python train.py --encoder_norm="layernorm" --encoder_fused_qkv=false --encoder_patch_size=[4, 4] --encoder_conv_stem=false --fusion_encoder_bias="none" --fusion_encoder_dropout=0.1 --fusion_encoder_positions="sincos" --momentum=0.95 --adamw_lr_other_params=0.0011
Rows from block 4 of the fusion encoder of a small model that answers yes/no questions on an image's attributes, named by matrix and row number. Rows with one number belong to one neuron. Each number is 200 + 30 x the weight over its row's rms, rounded and kept within 0 to 999. All counts start at 0.
Before each neuron's rows are labels from the 100 texts, of 14848, where the neuron reaches its largest size: "fires on" is the input token at the peak. Only what is clearly more common there than usual is listed. The data: telescope images of galaxies (Galaxy Zoo DECaLS). In brackets: how many of the 100, against the usual share in percent.
# gate: MLP gate (fusion_encoder.blocks.4.mlp.gate.weight, 512x128), inputs 86-127
# fc1: MLP up (fusion_encoder.blocks.4.mlp.fc1.weight, 512x128), inputs 86-127
# fc2: MLP down (fusion_encoder.blocks.4.mlp.fc2.weight, 128x512, transposed), outputs 86-127

fires on: "merging: none" (75 vs 12); "spiral arms: yes" (23 vs 7.2)
gate.391,199,213,213,222,202,211,287,167,138,213,173,238,190,210,192,235,170,179,189,197,154,174,191,238,167,208,188,227,207,207,193,165,146,157,197,222,200,246,166,213,206,185
fc1.391,192,195,191,155,174,197,162,130,194,185,212,183,175,156,233,204,194,209,176,190,205,242,231,170,216,181,215,184,157,190,202,189,154,185,156,163,228,212,229,245,231,196
fc2.391,207,195,149,314,202,268,161,203,175,206,206,254,219,197,222,175,211,218,211,217,188,165,225,198,209,181,225,174,170,197,177,237,179,234,254,233,182,221,209,163,207,212

fires on: "merging: merger" (72 vs 1); "spiral winding: tight" (14 vs 3.1); "merging: major disturbance" (8 vs 0.5)
gate.314,202,209,186,171,202,151,205,203,157,217,175,188,207,190,198,161,235,153,205,210,168,263,205,215,210,178,223,231,274,265,211,208,186,191,203,208,224,190,233,215,231,194
fc1.314,221,164,153,181,197,152,190,198,235,209,165,152,189,169,214,214,189,192,200,210,201,136,128,180,271,195,215,251,202,248,218,210,209,207,197,187,172,136,213,200,168,189
fc2.314,210,187,178,195,152,178,214,231,142,201,217,210,121,186,216,171,182,151,219,237,232,131,177,179,222,201,198,136,189,120,239,166,127,172,226,173,224,205,273,189,220,154

fires on: "shape: smooth" (61 vs 11.8); "merging: major disturbance" (14 vs 0.5); "merging: merger" (13 vs 1)
gate.70,162,229,222,180,159,161,202,189,253,220,204,193,193,275,189,188,174,176,202,228,263,190,255,231,219,176,248,201,205,222,173,206,126,173,183,180,216,206,197,195,217,205
fc1.70,232,164,211,207,252,191,185,256,186,226,248,181,188,169,204,162,285,226,245,127,144,223,193,194,191,177,192,201,138,187,239,201,274,214,206,227,196,179,163,150,160,210
fc2.70,190,194,190,202,170,246,204,171,246,215,200,209,207,217,204,261,185,168,190,228,218,206,236,193,199,245,229,132,235,153,187,181,131,164,153,186,199,182,217,215,232,199

fires on: "spiral winding: loose" (86 vs 1.1); "spiral winding: medium" (7 vs 1.8)
gate.195,184,213,224,175,169,184,195,206,201,168,183,167,195,178,235,180,204,158,193,210,233,217,240,240,185,220,203,242,218,259,178,190,230,199,194,170,164,220,165,164,278,185
fc1.195,159,135,211,221,192,208,178,218,208,181,235,224,227,239,197,180,194,210,245,232,167,192,178,161,244,137,203,184,173,164,232,218,226,238,201,219,201,151,265,165,176,204
fc2.195,202,226,197,202,221,247,213,214,141,204,244,165,195,196,196,230,232,185,280,154,204,201,211,261,181,179,148,212,175,217,126,200,235,195,188,243,215,179,195,191,242,231

fires on: "merging: none" (71 vs 12); "roundness: cigar-shaped" (22 vs 3.8)
gate.10,185,220,153,190,184,168,251,192,206,170,156,194,144,214,230,236,171,201,205,182,149,224,164,181,185,167,226,210,137,207,176,210,140,164,199,257,183,234,242,241,252,196
fc1.10,260,164,178,200,176,193,141,172,224,229,147,204,196,207,248,160,188,226,226,204,251,214,195,221,178,212,227,247,258,201,211,194,220,229,131,208,210,169,195,213,203,242
fc2.10,122,199,169,193,154,245,192,231,204,210,214,216,177,201,202,201,244,239,180,203,184,214,209,179,239,227,220,149,188,131,202,205,134,200,237,176,213,210,194,222,217,168

fires on: "shape: smooth" (66 vs 11.8); "shape: featured or disk" (34 vs 9.6)
gate.284,223,109,225,198,187,213,206,186,189,197,223,194,190,234,180,184,161,188,200,198,226,183,178,190,223,215,277,187,167,175,147,189,230,215,156,167,218,202,228,223,217,202
fc1.284,185,220,110,193,228,192,149,187,268,215,163,176,194,165,200,209,190,233,196,242,171,184,213,199,170,214,222,225,272,210,172,203,193,254,215,204,207,212,198,163,140,192
fc2.284,218,187,259,180,199,173,191,150,189,201,231,200,180,226,183,164,201,159,227,219,251,186,269,230,192,207,229,200,137,246,208,183,213,195,219,254,196,203,200,185,238,197

fires on: "edge-on disk: yes" (100 vs 2.6)
gate.447,196,194,161,214,241,213,201,207,202,162,242,155,185,190,147,199,156,237,173,187,158,208,209,202,167,150,182,213,212,240,202,165,179,185,217,214,172,188,195,199,248,218
fc1.447,211,198,177,198,221,155,194,222,199,171,237,174,205,180,263,249,162,200,185,206,176,213,239,222,185,227,167,265,229,240,195,185,226,224,209,198,195,132,212,203,207,218
fc2.447,199,195,216,192,225,263,164,168,242,232,215,211,147,204,204,222,189,165,209,203,258,170,162,136,158,152,231,136,188,232,285,195,215,205,255,185,178,160,180,257,218,160

fires on: "merging: none" (100 vs 12)
gate.48,209,137,231,211,168,183,158,170,182,169,229,179,198,169,213,224,174,203,194,237,180,193,214,229,187,225,207,179,171,165,187,168,232,169,195,232,254,197,202,222,203,265
fc1.48,160,190,240,170,184,219,176,247,206,192,208,153,186,215,176,178,197,160,160,197,219,149,226,210,192,218,210,219,169,226,239,200,225,191,215,256,237,176,201,199,260,269
fc2.48,247,222,178,191,215,222,231,158,187,218,206,187,195,179,246,205,181,171,192,202,217,195,204,174,216,175,189,178,216,222,188,210,162,191,211,188,236,214,192,197,232,187

fires on: "merging: none" (100 vs 12)
gate.484,223,204,221,188,139,182,185,171,257,191,224,207,231,207,242,172,201,191,198,152,165,207,176,210,182,191,210,192,191,158,157,162,225,211,240,223,198,182,241,159,205,177
fc1.484,215,194,194,234,223,228,231,225,123,181,186,244,177,184,154,201,184,195,181,185,273,135,258,217,244,215,174,224,186,263,218,211,213,159,195,134,236,176,177,214,257,207
fc2.484,242,197,211,196,186,224,230,195,222,257,200,134,183,185,206,190,218,191,156,147,195,228,188,219,262,200,203,189,238,201,237,203,216,184,220,202,231,177,215,203,246,153

fires on: "edge-on disk: yes" (49 vs 2.6); "roundness: cigar-shaped" (19 vs 3.8)
gate.116,237,205,177,150,195,203,175,195,254,209,248,216,209,185,227,168,166,195,195,242,205,208,198,217,255,211,154,219,196,200,215,181,153,215,164,256,204,239,172,244,138,230
fc1.116,214,233,156,140,179,218,187,187,218,186,168,153,170,247,225,216,170,264,176,208,232,185,153,226,185,214,181,233,194,168,241,214,221,171,174,174,210,238,251,198,219,268
fc2.116,168,203,210,212,215,182,206,220,230,170,203,207,191,166,205,177,154,242,212,212,196,177,179,175,215,198,178,212,181,188,181,208,164,198,168,223,197,180,193,244,211,205

fires on: "edge-on disk: yes" (67 vs 2.6); "roundness: round" (18 vs 7.6)
gate.160,227,232,206,158,241,195,246,219,204,209,223,150,198,227,255,226,213,222,183,174,201,209,229,143,205,160,172,210,275,215,220,133,193,177,214,199,202,209,206,281,213,224
fc1.160,243,249,151,215,263,261,180,218,222,133,186,208,173,188,202,143,169,202,189,267,221,237,219,124,189,191,226,142,181,207,131,226,228,172,204,201,202,157,166,160,161,136
fc2.160,208,171,220,199,179,215,260,218,192,188,185,224,177,222,141,235,188,223,254,164,211,174,194,182,258,201,252,175,183,156,281,199,185,191,237,187,228,221,211,249,211,171

fires on: "spiral arms: no" (95 vs 2.1)
gate.188,200,146,130,193,222,176,193,209,236,193,145,253,160,206,217,216,231,202,204,152,219,261,196,220,197,177,236,215,221,193,114,216,192,229,206,222,231,252,215,180,191,163
fc1.188,211,191,131,203,206,196,186,224,194,215,179,229,201,176,178,166,162,183,183,188,213,252,191,190,192,158,181,232,280,243,189,171,143,221,118,182,200,229,227,180,143,157
fc2.188,171,206,210,185,155,281,182,176,161,269,212,155,235,216,186,169,158,188,183,210,179,181,225,209,200,252,180,161,166,161,171,181,188,197,239,234,157,210,181,247,188,258

fires on: "roundness: in between" (100 vs 9.7)
gate.200,216,211,178,203,194,185,182,181,149,213,198,211,192,227,183,157,176,209,183,157,175,201,243,216,163,199,208,205,221,180,236,104,216,151,199,142,195,188,210,255,199,247
fc1.200,237,202,243,202,183,227,225,218,173,272,152,236,191,157,166,210,193,130,210,126,236,240,237,183,236,160,210,240,175,171,202,195,184,198,235,142,203,232,193,216,202,204
fc2.200,177,202,217,170,177,184,191,214,203,221,193,212,207,251,182,199,218,183,203,250,235,186,193,218,230,174,249,274,214,181,226,191,211,198,183,180,241,198,226,240,249,240

fires on: "spiral arms: no" (75 vs 2.1)
gate.39,221,192,180,224,153,166,139,225,201,214,239,222,170,194,164,217,218,202,216,197,144,165,272,192,174,167,232,170,197,174,201,208,232,201,124,205,238,172,234,198,186,180
fc1.39,265,134,226,171,234,218,201,154,235,193,204,247,198,186,204,224,245,189,183,165,236,177,186,186,170,231,187,245,194,197,178,177,224,163,222,174,247,197,204,256,199,149
fc2.39,217,168,173,214,235,192,223,199,145,178,255,229,170,226,164,196,235,209,174,204,188,225,187,193,206,201,220,206,175,137,202,268,221,197,225,218,221,180,189,208,205,246

fires on: "roundness: in between" (46 vs 9.7); "edge-on disk: no" (38 vs 8.7); "bulge size: moderate" (15 vs 3.1)
gate.11,147,156,203,189,200,238,210,218,203,202,172,226,177,203,217,180,165,189,213,236,193,208,214,209,220,212,218,197,192,169,159,203,252,190,200,199,185,165,194,181,165,209
fc1.11,206,251,191,195,190,172,196,166,182,157,181,211,174,233,204,191,169,147,221,210,199,220,225,266,204,205,252,255,189,182,227,187,233,181,180,151,173,197,196,227,185,217
fc2.11,162,240,252,203,217,210,152,216,224,244,201,237,194,206,211,251,207,241,279,199,200,171,207,224,187,204,183,252,241,176,193,214,195,234,199,253,230,188,230,202,200,251

fires on: "merging: merger" (52 vs 1); "edge-on disk: yes" (45 vs 2.6)
gate.73,250,155,184,144,196,195,225,256,192,157,182,203,168,199,213,229,199,231,227,168,237,263,187,188,172,192,250,232,212,249,214,190,194,249,201,157,215,168,179,231,175,227
fc1.73,196,201,215,181,193,165,181,231,148,202,235,194,136,223,215,174,222,254,183,183,202,223,192,177,187,173,215,161,204,225,204,199,217,203,170,248,171,160,205,205,227,183
fc2.73,177,188,233,239,182,180,208,189,159,222,233,156,236,196,189,212,207,219,158,230,216,163,183,220,182,218,181,173,235,176,157,190,223,171,232,229,198,199,210,156,204,192

fires on: "merging: none" (100 vs 12)
gate.143,164,242,196,191,241,221,218,172,190,175,212,171,179,201,139,156,205,161,238,168,197,220,186,184,189,279,202,176,185,185,150,214,183,189,146,253,188,192,179,112,210,232
fc1.143,240,212,118,213,177,220,248,174,227,169,198,218,241,186,237,234,202,198,203,222,186,205,212,248,220,189,236,225,191,228,263,231,195,199,219,135,157,222,190,264,179,221
fc2.143,172,201,193,173,192,208,213,192,175,232,171,200,170,212,188,186,172,221,251,161,186,247,160,210,171,231,156,160,186,183,225,226,172,187,230,211,196,182,168,225,202,156

fires on: "spiral arms: no" (70 vs 2.1); "spiral winding: tight" (17 vs 3.1)
gate.276,148,195,194,217,222,153,195,210,176,158,186,152,183,128,216,173,164,187,155,173,240,213,190,214,213,184,216,221,210,207,224,244,169,217,160,193,144,197,257,219,173,173
fc1.276,181,197,135,163,184,150,191,210,171,200,224,160,184,141,222,183,205,163,148,201,188,230,203,209,211,188,257,206,219,181,231,230,135,216,133,183,141,201,229,232,178,168
fc2.276,219,141,190,184,146,156,201,218,192,208,194,181,212,176,181,195,212,225,148,237,175,146,220,228,221,175,189,176,257,211,215,196,224,152,203,211,243,154,206,237,206,207

fires on: "shape: smooth" (100 vs 11.8)
gate.172,214,147,255,167,220,211,187,240,198,152,225,163,182,172,190,179,195,216,217,165,216,200,202,182,157,146,183,191,192,205,232,221,203,140,160,168,217,203,168,146,187,258
fc1.172,189,161,229,162,218,165,190,234,205,176,188,160,198,181,185,207,206,229,189,174,203,200,191,191,161,166,169,198,182,201,239,216,200,152,159,183,233,208,160,123,189,234
fc2.172,203,190,204,202,160,217,197,228,227,249,202,173,178,155,255,212,272,206,216,201,160,191,241,161,230,187,226,171,207,178,194,193,209,214,197,188,216,201,193,209,225,161

fires on: "roundness: in between" (95 vs 9.7)
gate.76,178,206,177,207,185,177,237,183,191,248,186,198,205,192,187,185,168,196,254,163,186,207,235,270,261,226,118,217,209,213,137,194,179,156,205,173,207,219,240,262,199,216
fc1.76,189,201,208,181,209,175,181,167,179,155,203,260,202,177,233,199,243,179,153,275,188,214,196,99,165,174,229,206,175,169,196,231,234,228,200,229,194,219,153,148,173,149
fc2.76,196,204,126,214,179,203,196,215,177,224,182,163,240,237,179,191,205,173,176,154,224,183,213,190,174,211,234,133,209,175,218,178,200,246,197,213,183,216,232,143,212,189

fires on: "bar: no" (46 vs 5.5); "bulge size: moderate" (44 vs 3.1)
gate.283,200,256,208,177,224,241,171,201,214,235,196,203,123,169,177,189,227,211,206,200,262,161,208,176,193,204,179,151,178,215,112,228,225,186,245,201,174,188,239,210,174,212
fc1.283,216,182,165,231,166,176,259,174,170,165,217,213,259,224,209,201,186,185,188,190,138,244,180,203,199,222,231,243,226,165,263,146,198,210,160,203,217,225,177,183,199,202
fc2.283,209,233,215,221,228,214,182,197,265,189,158,176,209,228,208,167,215,221,142,194,205,192,164,135,258,145,242,226,195,198,224,208,172,198,208,211,226,183,223,255,186,172

fires on: "shape: smooth" (100 vs 11.8)
gate.295,184,219,216,189,186,204,163,218,230,183,240,214,212,247,176,221,271,220,154,243,189,189,216,164,220,204,192,196,213,242,186,216,229,192,260,210,172,209,197,171,174,179
fc1.295,214,162,157,225,233,226,179,167,194,258,200,193,161,184,229,213,195,176,178,184,208,246,188,189,207,252,222,222,226,146,225,229,171,209,217,194,239,174,243,157,255,188
fc2.295,185,226,174,180,183,236,167,145,178,175,237,222,223,203,137,215,224,223,221,202,198,194,198,205,239,170,174,204,204,202,182,163,186,157,195,178,204,230,145,178,209,195

fires on: "edge-on disk: yes" (100 vs 2.6)
gate.77,226,223,234,206,173,154,215,234,241,170,224,194,191,240,155,191,172,178,213,212,158,243,201,208,173,176,198,221,228,238,189,169,205,173,184,194,209,205,189,222,146,229
fc1.77,228,255,190,229,235,192,201,221,245,196,234,135,188,173,138,241,196,137,176,255,144,202,201,222,171,226,174,197,219,241,188,157,176,181,147,219,247,239,197,189,176,220
fc2.77,229,181,259,203,208,243,197,168,184,164,231,231,166,195,243,207,169,160,150,208,239,216,146,188,196,207,242,204,222,196,148,209,187,200,219,177,166,221,212,223,165,219

fires on: "merging: merger" (26 vs 1); "bar: no" (24 vs 5.5); "spiral arms: no" (20 vs 2.1)
gate.294,223,190,161,204,281,194,186,226,189,178,190,190,160,116,232,195,196,204,115,165,225,232,205,220,192,203,196,213,242,232,166,169,180,185,193,199,205,249,205,227,251,205
fc1.294,194,228,251,198,163,181,213,249,197,240,215,256,227,247,139,204,201,219,217,208,195,210,255,150,175,181,189,259,164,225,208,197,224,190,226,193,192,186,176,159,214,193
fc2.294,205,186,216,179,199,212,196,202,144,219,247,194,212,269,161,227,217,199,177,278,209,218,214,140,229,180,248,207,178,213,191,208,194,228,262,210,180,234,197,166,196,229

fires on: "bar: no" (49 vs 5.5); "shape: featured or disk" (22 vs 9.6)
gate.15,214,210,189,188,158,183,222,218,201,153,219,235,231,173,214,200,201,138,178,195,176,232,156,178,171,209,180,262,206,209,210,152,185,221,202,237,238,150,189,143,198,173
fc1.15,219,172,195,236,219,244,215,199,269,180,206,204,198,221,197,212,174,172,193,204,125,207,202,159,220,174,203,211,180,213,305,265,174,185,203,195,163,168,186,190,209,207
fc2.15,172,176,206,187,154,197,187,179,214,201,232,250,169,205,214,191,187,197,278,194,216,197,182,234,174,173,235,224,237,193,241,179,210,213,184,203,234,155,178,187,205,211

fires on: "spiral winding: loose" (78 vs 1.1); "bulge size: moderate" (8 vs 3.1)
gate.325,219,213,248,166,171,226,239,221,149,240,164,175,213,232,205,214,213,170,192,249,230,192,199,213,188,254,212,170,173,187,185,186,134,189,184,190,181,234,225,241,188,226
fc1.325,189,192,196,256,216,180,198,164,207,253,219,214,180,228,187,232,183,231,222,189,194,197,213,220,266,157,172,188,151,177,217,217,209,199,215,217,169,174,180,177,138,230
fc2.325,201,216,180,210,133,219,252,144,213,220,173,240,188,195,234,221,211,146,220,203,155,238,267,184,213,211,249,208,195,240,157,232,262,184,207,181,139,217,203,257,232,238

fires on: "bar: no" (79 vs 5.5); "spiral winding: loose" (17 vs 1.1)
gate.352,160,214,242,165,228,140,196,199,181,189,171,222,221,147,201,171,276,233,187,215,232,217,199,234,254,194,192,240,212,188,191,161,157,225,206,216,224,146,276,196,198,203
fc1.352,172,242,210,196,236,126,201,207,167,198,214,200,201,191,191,154,252,218,196,176,227,205,201,233,245,224,167,233,235,212,209,169,148,217,213,219,235,154,264,235,164,216
fc2.352,215,198,201,204,199,199,219,187,191,211,194,194,194,195,225,212,178,204,238,192,200,201,173,195,242,213,163,176,228,217,214,212,194,243,168,173,185,167,210,196,138,171

fires on: "bar: no" (61 vs 5.5); "spiral winding: loose" (21 vs 1.1); "spiral arms: no" (18 vs 2.1)
gate.155,141,220,180,176,226,200,210,196,208,205,183,182,203,252,208,171,204,206,182,205,218,238,226,167,204,169,178,168,168,176,214,157,220,187,236,200,193,209,232,177,245,196
fc1.155,277,183,193,225,212,205,165,181,225,219,222,214,151,177,207,201,233,210,258,136,160,173,192,241,230,181,205,233,246,215,160,254,212,225,175,184,203,199,187,224,206,200
fc2.155,239,168,233,278,248,192,236,204,183,209,218,178,269,208,207,137,194,254,201,172,203,262,207,185,160,222,216,162,190,208,180,210,177,236,195,221,221,173,171,206,151,243

fires on: "shape: smooth" (48 vs 11.8); "merging: none" (45 vs 12); "merging: minor disturbance" (7 vs 1.8)
gate.262,173,161,196,247,174,224,225,174,215,159,241,214,214,154,221,196,221,190,250,190,245,230,177,210,166,263,250,186,181,203,206,177,262,201,181,184,182,223,278,155,230,200
fc1.262,188,192,214,208,224,172,195,205,168,213,218,247,216,212,208,168,218,178,186,192,189,169,210,170,158,174,229,214,221,171,156,180,231,192,237,169,192,196,184,206,233,181
fc2.262,196,185,199,183,161,206,186,162,262,210,241,172,183,194,208,217,257,186,208,123,178,194,216,196,197,191,242,156,194,241,173,230,213,188,197,216,262,211,185,182,141,143

fires on: "spiral arms: no" (88 vs 2.1)
gate.328,202,212,175,223,196,231,167,195,219,176,158,168,188,231,189,185,195,208,185,171,254,212,140,205,195,153,196,178,170,186,188,210,233,189,200,196,181,197,204,161,181,193
fc1.328,196,236,209,211,193,206,217,173,212,232,184,194,195,156,218,166,191,197,184,210,253,207,191,202,233,228,239,183,220,185,234,234,202,234,204,236,196,199,168,141,212,161
fc2.328,200,185,253,212,162,205,178,218,123,219,185,213,198,206,182,198,195,194,195,211,159,195,238,199,203,175,202,251,191,151,172,126,245,202,197,185,176,162,202,219,185,258

fires on: "merging: merger" (50 vs 1); "roundness: round" (26 vs 7.6); "spiral arms: no" (14 vs 2.1)
gate.510,169,204,173,205,209,205,178,248,200,204,171,244,235,206,141,191,186,241,242,172,203,147,253,148,263,225,191,246,191,199,224,211,220,216,184,236,176,156,190,191,207,229
fc1.510,230,243,204,195,171,244,233,199,210,169,194,200,189,171,171,209,243,172,215,200,177,161,184,184,217,286,186,219,204,246,225,175,195,211,216,171,195,162,195,206,253,187
fc2.510,182,209,172,223,230,210,225,254,222,212,216,230,139,166,206,188,189,237,277,204,197,202,228,265,186,187,201,256,177,221,210,193,200,254,174,208,225,147,191,169,194,208

fires on: "merging: merger" (99 vs 1)
gate.103,237,182,190,138,190,178,241,171,200,220,201,261,234,218,186,205,203,253,223,150,176,144,215,173,214,185,227,194,217,248,186,189,192,175,179,199,148,194,203,253,243,192
fc1.103,245,172,152,147,228,171,209,186,202,240,147,206,234,236,203,174,191,217,218,190,198,191,205,208,213,185,208,210,194,223,179,277,212,193,133,182,154,205,189,264,235,216
fc2.103,232,211,199,168,194,201,178,160,165,209,182,275,150,184,164,195,185,222,246,196,196,180,165,183,241,157,160,195,204,201,234,182,183,223,202,152,186,173,220,211,199,225

fires on: "bar: no" (62 vs 5.5); "spiral arms: yes" (20 vs 7.2)
gate.138,190,190,187,227,190,178,215,213,187,188,230,213,212,208,240,191,233,154,226,222,189,231,212,233,188,178,174,215,194,197,251,232,231,215,184,196,227,207,172,244,191,130
fc1.138,189,159,175,189,186,198,211,220,215,211,210,173,180,174,133,242,189,258,191,194,172,181,186,180,255,161,227,197,116,226,174,178,178,186,174,206,181,230,214,178,218,239
fc2.138,219,195,192,221,217,175,118,171,151,217,203,144,145,162,231,178,196,144,258,241,193,186,234,145,171,212,235,227,197,241,239,187,212,171,190,182,201,191,230,232,161,228

fires on: "shape: smooth" (100 vs 11.8)
gate.394,139,227,217,120,180,223,150,246,265,152,208,236,173,217,208,216,213,231,228,154,193,186,183,196,204,171,228,141,186,221,236,180,203,201,189,252,174,204,225,232,216,257
fc1.394,151,205,286,158,178,251,169,234,253,180,239,197,187,215,241,224,219,212,234,155,175,223,186,187,188,182,209,161,194,189,235,175,229,215,191,240,181,186,219,251,218,207
fc2.394,169,182,213,260,158,183,209,192,190,180,206,210,182,207,206,241,193,216,161,205,162,204,223,171,181,198,185,216,209,195,200,159,267,222,230,210,199,128,241,216,222,189

fires on: "roundness: cigar-shaped" (86 vs 3.8)
gate.313,240,185,191,209,229,238,217,214,175,128,199,237,201,178,252,174,211,189,179,154,245,226,255,211,216,193,186,176,143,173,209,173,212,158,199,176,234,210,226,201,228,296
fc1.313,175,227,214,182,170,200,192,173,198,217,219,137,193,202,244,220,190,209,172,187,167,214,227,209,185,244,219,200,194,233,133,247,225,224,206,212,151,130,194,196,193,103
fc2.313,282,196,176,183,212,188,199,212,188,163,258,154,217,193,203,209,189,192,131,211,191,188,211,197,183,177,208,134,186,238,246,216,143,248,201,244,173,222,205,178,177,192

fires on: "merging: merger" (49 vs 1); "roundness: round" (19 vs 7.6); "shape: star or artifact" (9 vs 0.7); "bulge size: none" (8 vs 0.3)
gate.306,221,203,193,161,250,145,262,158,145,186,214,218,233,245,114,219,179,207,228,234,185,182,154,205,211,204,214,220,164,222,196,186,216,181,169,213,209,166,203,242,182,216
fc1.306,254,238,231,215,199,213,180,205,255,229,176,199,225,200,125,212,195,173,210,198,224,144,199,183,179,181,195,195,248,190,197,223,189,211,190,160,133,145,221,223,202,216
fc2.306,106,210,233,191,192,189,190,188,242,196,177,230,189,206,234,136,223,232,230,177,198,196,180,147,266,219,186,201,196,237,232,188,192,205,178,208,181,205,181,225,182,193

fires on: "edge-on disk: yes" (100 vs 2.6)
gate.415,197,211,161,184,192,198,175,222,222,144,209,188,172,222,246,190,177,198,212,236,228,198,180,231,197,159,198,252,249,246,224,223,211,264,209,160,225,188,228,252,168,164
fc1.415,210,162,168,177,145,211,191,221,204,138,172,196,172,250,239,177,193,213,207,193,246,196,192,290,206,157,184,249,197,213,193,217,236,275,210,152,202,202,240,194,169,208
fc2.415,208,159,178,177,181,176,228,206,178,239,183,245,185,128,191,194,117,241,232,240,159,216,186,199,158,230,225,200,200,199,227,159,184,190,173,216,166,182,206,193,173,202

fires on: "spiral arms: no" (84 vs 2.1)
gate.310,244,212,264,135,196,193,190,193,201,206,200,200,164,245,170,175,202,273,191,127,227,200,200,234,215,186,183,177,165,153,197,221,222,199,180,200,210,155,185,202,255,251
fc1.310,259,185,225,137,195,163,190,206,164,209,234,167,185,250,164,159,193,238,182,152,193,220,194,233,222,191,190,179,156,191,196,238,204,162,212,227,201,145,172,224,258,203
fc2.310,180,159,204,202,227,190,219,157,217,151,240,264,189,210,219,157,212,204,230,262,222,202,226,243,171,248,177,188,234,189,209,246,176,190,200,182,220,218,189,181,212,196

fires on: "bar: no" (45 vs 5.5); "bulge size: small" (39 vs 3.3); "bulge size: moderate" (9 vs 3.1)
gate.364,214,198,174,168,229,212,219,226,142,205,247,263,225,195,214,197,194,163,212,165,244,222,247,196,179,198,213,197,233,193,216,197,181,159,185,232,178,161,166,213,170,205
fc1.364,211,220,228,235,188,250,158,241,203,177,164,209,217,185,195,180,251,195,237,249,181,204,169,191,189,187,162,242,169,232,220,204,210,220,252,189,158,194,186,179,209,198
fc2.364,211,171,217,228,178,180,232,268,234,223,272,168,145,189,213,198,164,207,137,165,137,205,193,150,200,213,188,184,230,202,236,209,199,186,162,180,150,204,254,204,203,180

fires on: "merging: merger" (100 vs 1)
gate.44,216,236,167,170,211,172,263,261,167,213,151,241,174,186,187,204,221,189,186,219,202,237,288,208,222,239,178,210,170,183,199,248,178,257,237,232,164,154,149,168,210,218
fc1.44,226,174,175,155,195,210,210,168,183,198,181,194,189,204,250,262,254,234,240,162,236,193,194,169,231,221,161,186,166,151,188,164,176,191,151,217,190,205,192,219,144,217
fc2.44,204,174,186,246,201,222,193,182,199,209,198,209,201,160,246,198,205,208,221,203,241,147,121,222,170,189,196,215,215,178,212,161,196,181,190,240,229,238,185,214,207,212

fires on: "spiral arms: no" (47 vs 2.1); "bar: no" (46 vs 5.5)
gate.254,189,226,157,198,204,211,191,204,187,172,159,189,211,203,242,204,171,197,158,192,232,262,177,189,232,223,165,167,203,179,204,159,194,203,258,200,208,159,268,177,215,198
fc1.254,202,170,253,221,173,186,205,208,170,187,207,229,208,204,153,196,195,189,196,228,208,127,210,251,190,196,229,231,182,188,198,273,202,180,166,177,201,187,137,250,187,264
fc2.254,246,260,216,255,151,160,188,211,240,165,206,192,240,224,205,175,180,275,215,206,159,185,204,180,153,159,237,208,208,184,235,207,175,221,192,197,230,133,225,168,197,146

fires on: "merging: none" (100 vs 12)
gate.450,243,211,200,254,195,182,237,200,147,223,200,209,212,229,185,207,225,231,236,162,186,185,119,232,233,209,176,190,238,150,198,232,193,188,236,199,219,207,131,148,164,193
fc1.450,249,233,180,226,197,191,143,189,191,183,191,211,210,222,193,212,160,159,153,169,205,145,189,197,192,171,244,232,221,227,169,194,172,178,192,209,241,182,260,157,210,216
fc2.450,258,200,235,188,177,185,236,217,204,239,197,141,179,179,248,178,210,219,199,196,185,195,207,203,217,215,270,137,211,195,223,262,226,249,230,189,172,213,249,203,155,215

fires on: "shape: smooth" (100 vs 11.8)
gate.237,181,147,187,168,209,170,135,204,251,144,186,194,199,182,174,216,190,212,222,208,201,179,198,169,204,186,151,172,184,155,207,230,209,156,185,203,192,226,140,166,283,216
fc1.237,189,216,216,211,199,215,285,212,134,259,216,204,182,235,202,196,203,181,207,170,225,207,208,223,189,213,273,235,186,254,181,177,175,231,208,192,201,206,242,203,127,208
fc2.237,212,268,168,230,219,195,165,165,171,189,153,183,204,197,133,154,168,218,173,207,222,219,203,228,206,190,162,236,243,217,176,259,175,214,186,239,171,180,230,189,181,210

fires on: "edge-on disk: yes" (100 vs 2.6)
gate.343,195,253,238,267,209,190,212,201,181,252,246,201,230,204,149,171,183,193,155,231,215,166,194,225,172,219,214,234,262,260,222,232,166,197,197,235,162,223,201,195,160,193
fc1.343,211,222,208,138,154,207,210,188,177,225,148,195,170,244,199,206,186,246,229,223,234,197,193,195,179,203,178,209,225,113,192,170,214,203,251,237,191,187,208,192,199,183
fc2.343,174,178,196,214,190,210,206,250,171,240,121,222,228,214,173,207,238,183,188,193,137,212,188,208,228,188,135,222,146,212,231,173,198,228,195,213,198,187,206,174,218,197

fires on: "merging: none" (81 vs 12); "merging: merger" (11 vs 1)
gate.20,240,223,166,231,207,202,196,199,250,217,220,216,161,147,181,168,218,135,199,210,141,230,229,166,231,228,165,257,178,166,205,220,216,232,203,199,203,193,183,162,235,218
fc1.20,203,246,186,209,240,196,190,231,191,243,233,158,203,226,209,196,178,202,199,241,213,253,230,197,233,168,202,174,197,186,212,199,145,186,91,200,143,224,191,177,208,199
fc2.20,192,208,205,143,226,189,256,161,193,172,276,214,164,186,211,217,187,204,203,206,193,216,188,194,186,198,173,246,170,225,258,174,209,264,158,267,203,175,196,163,135,197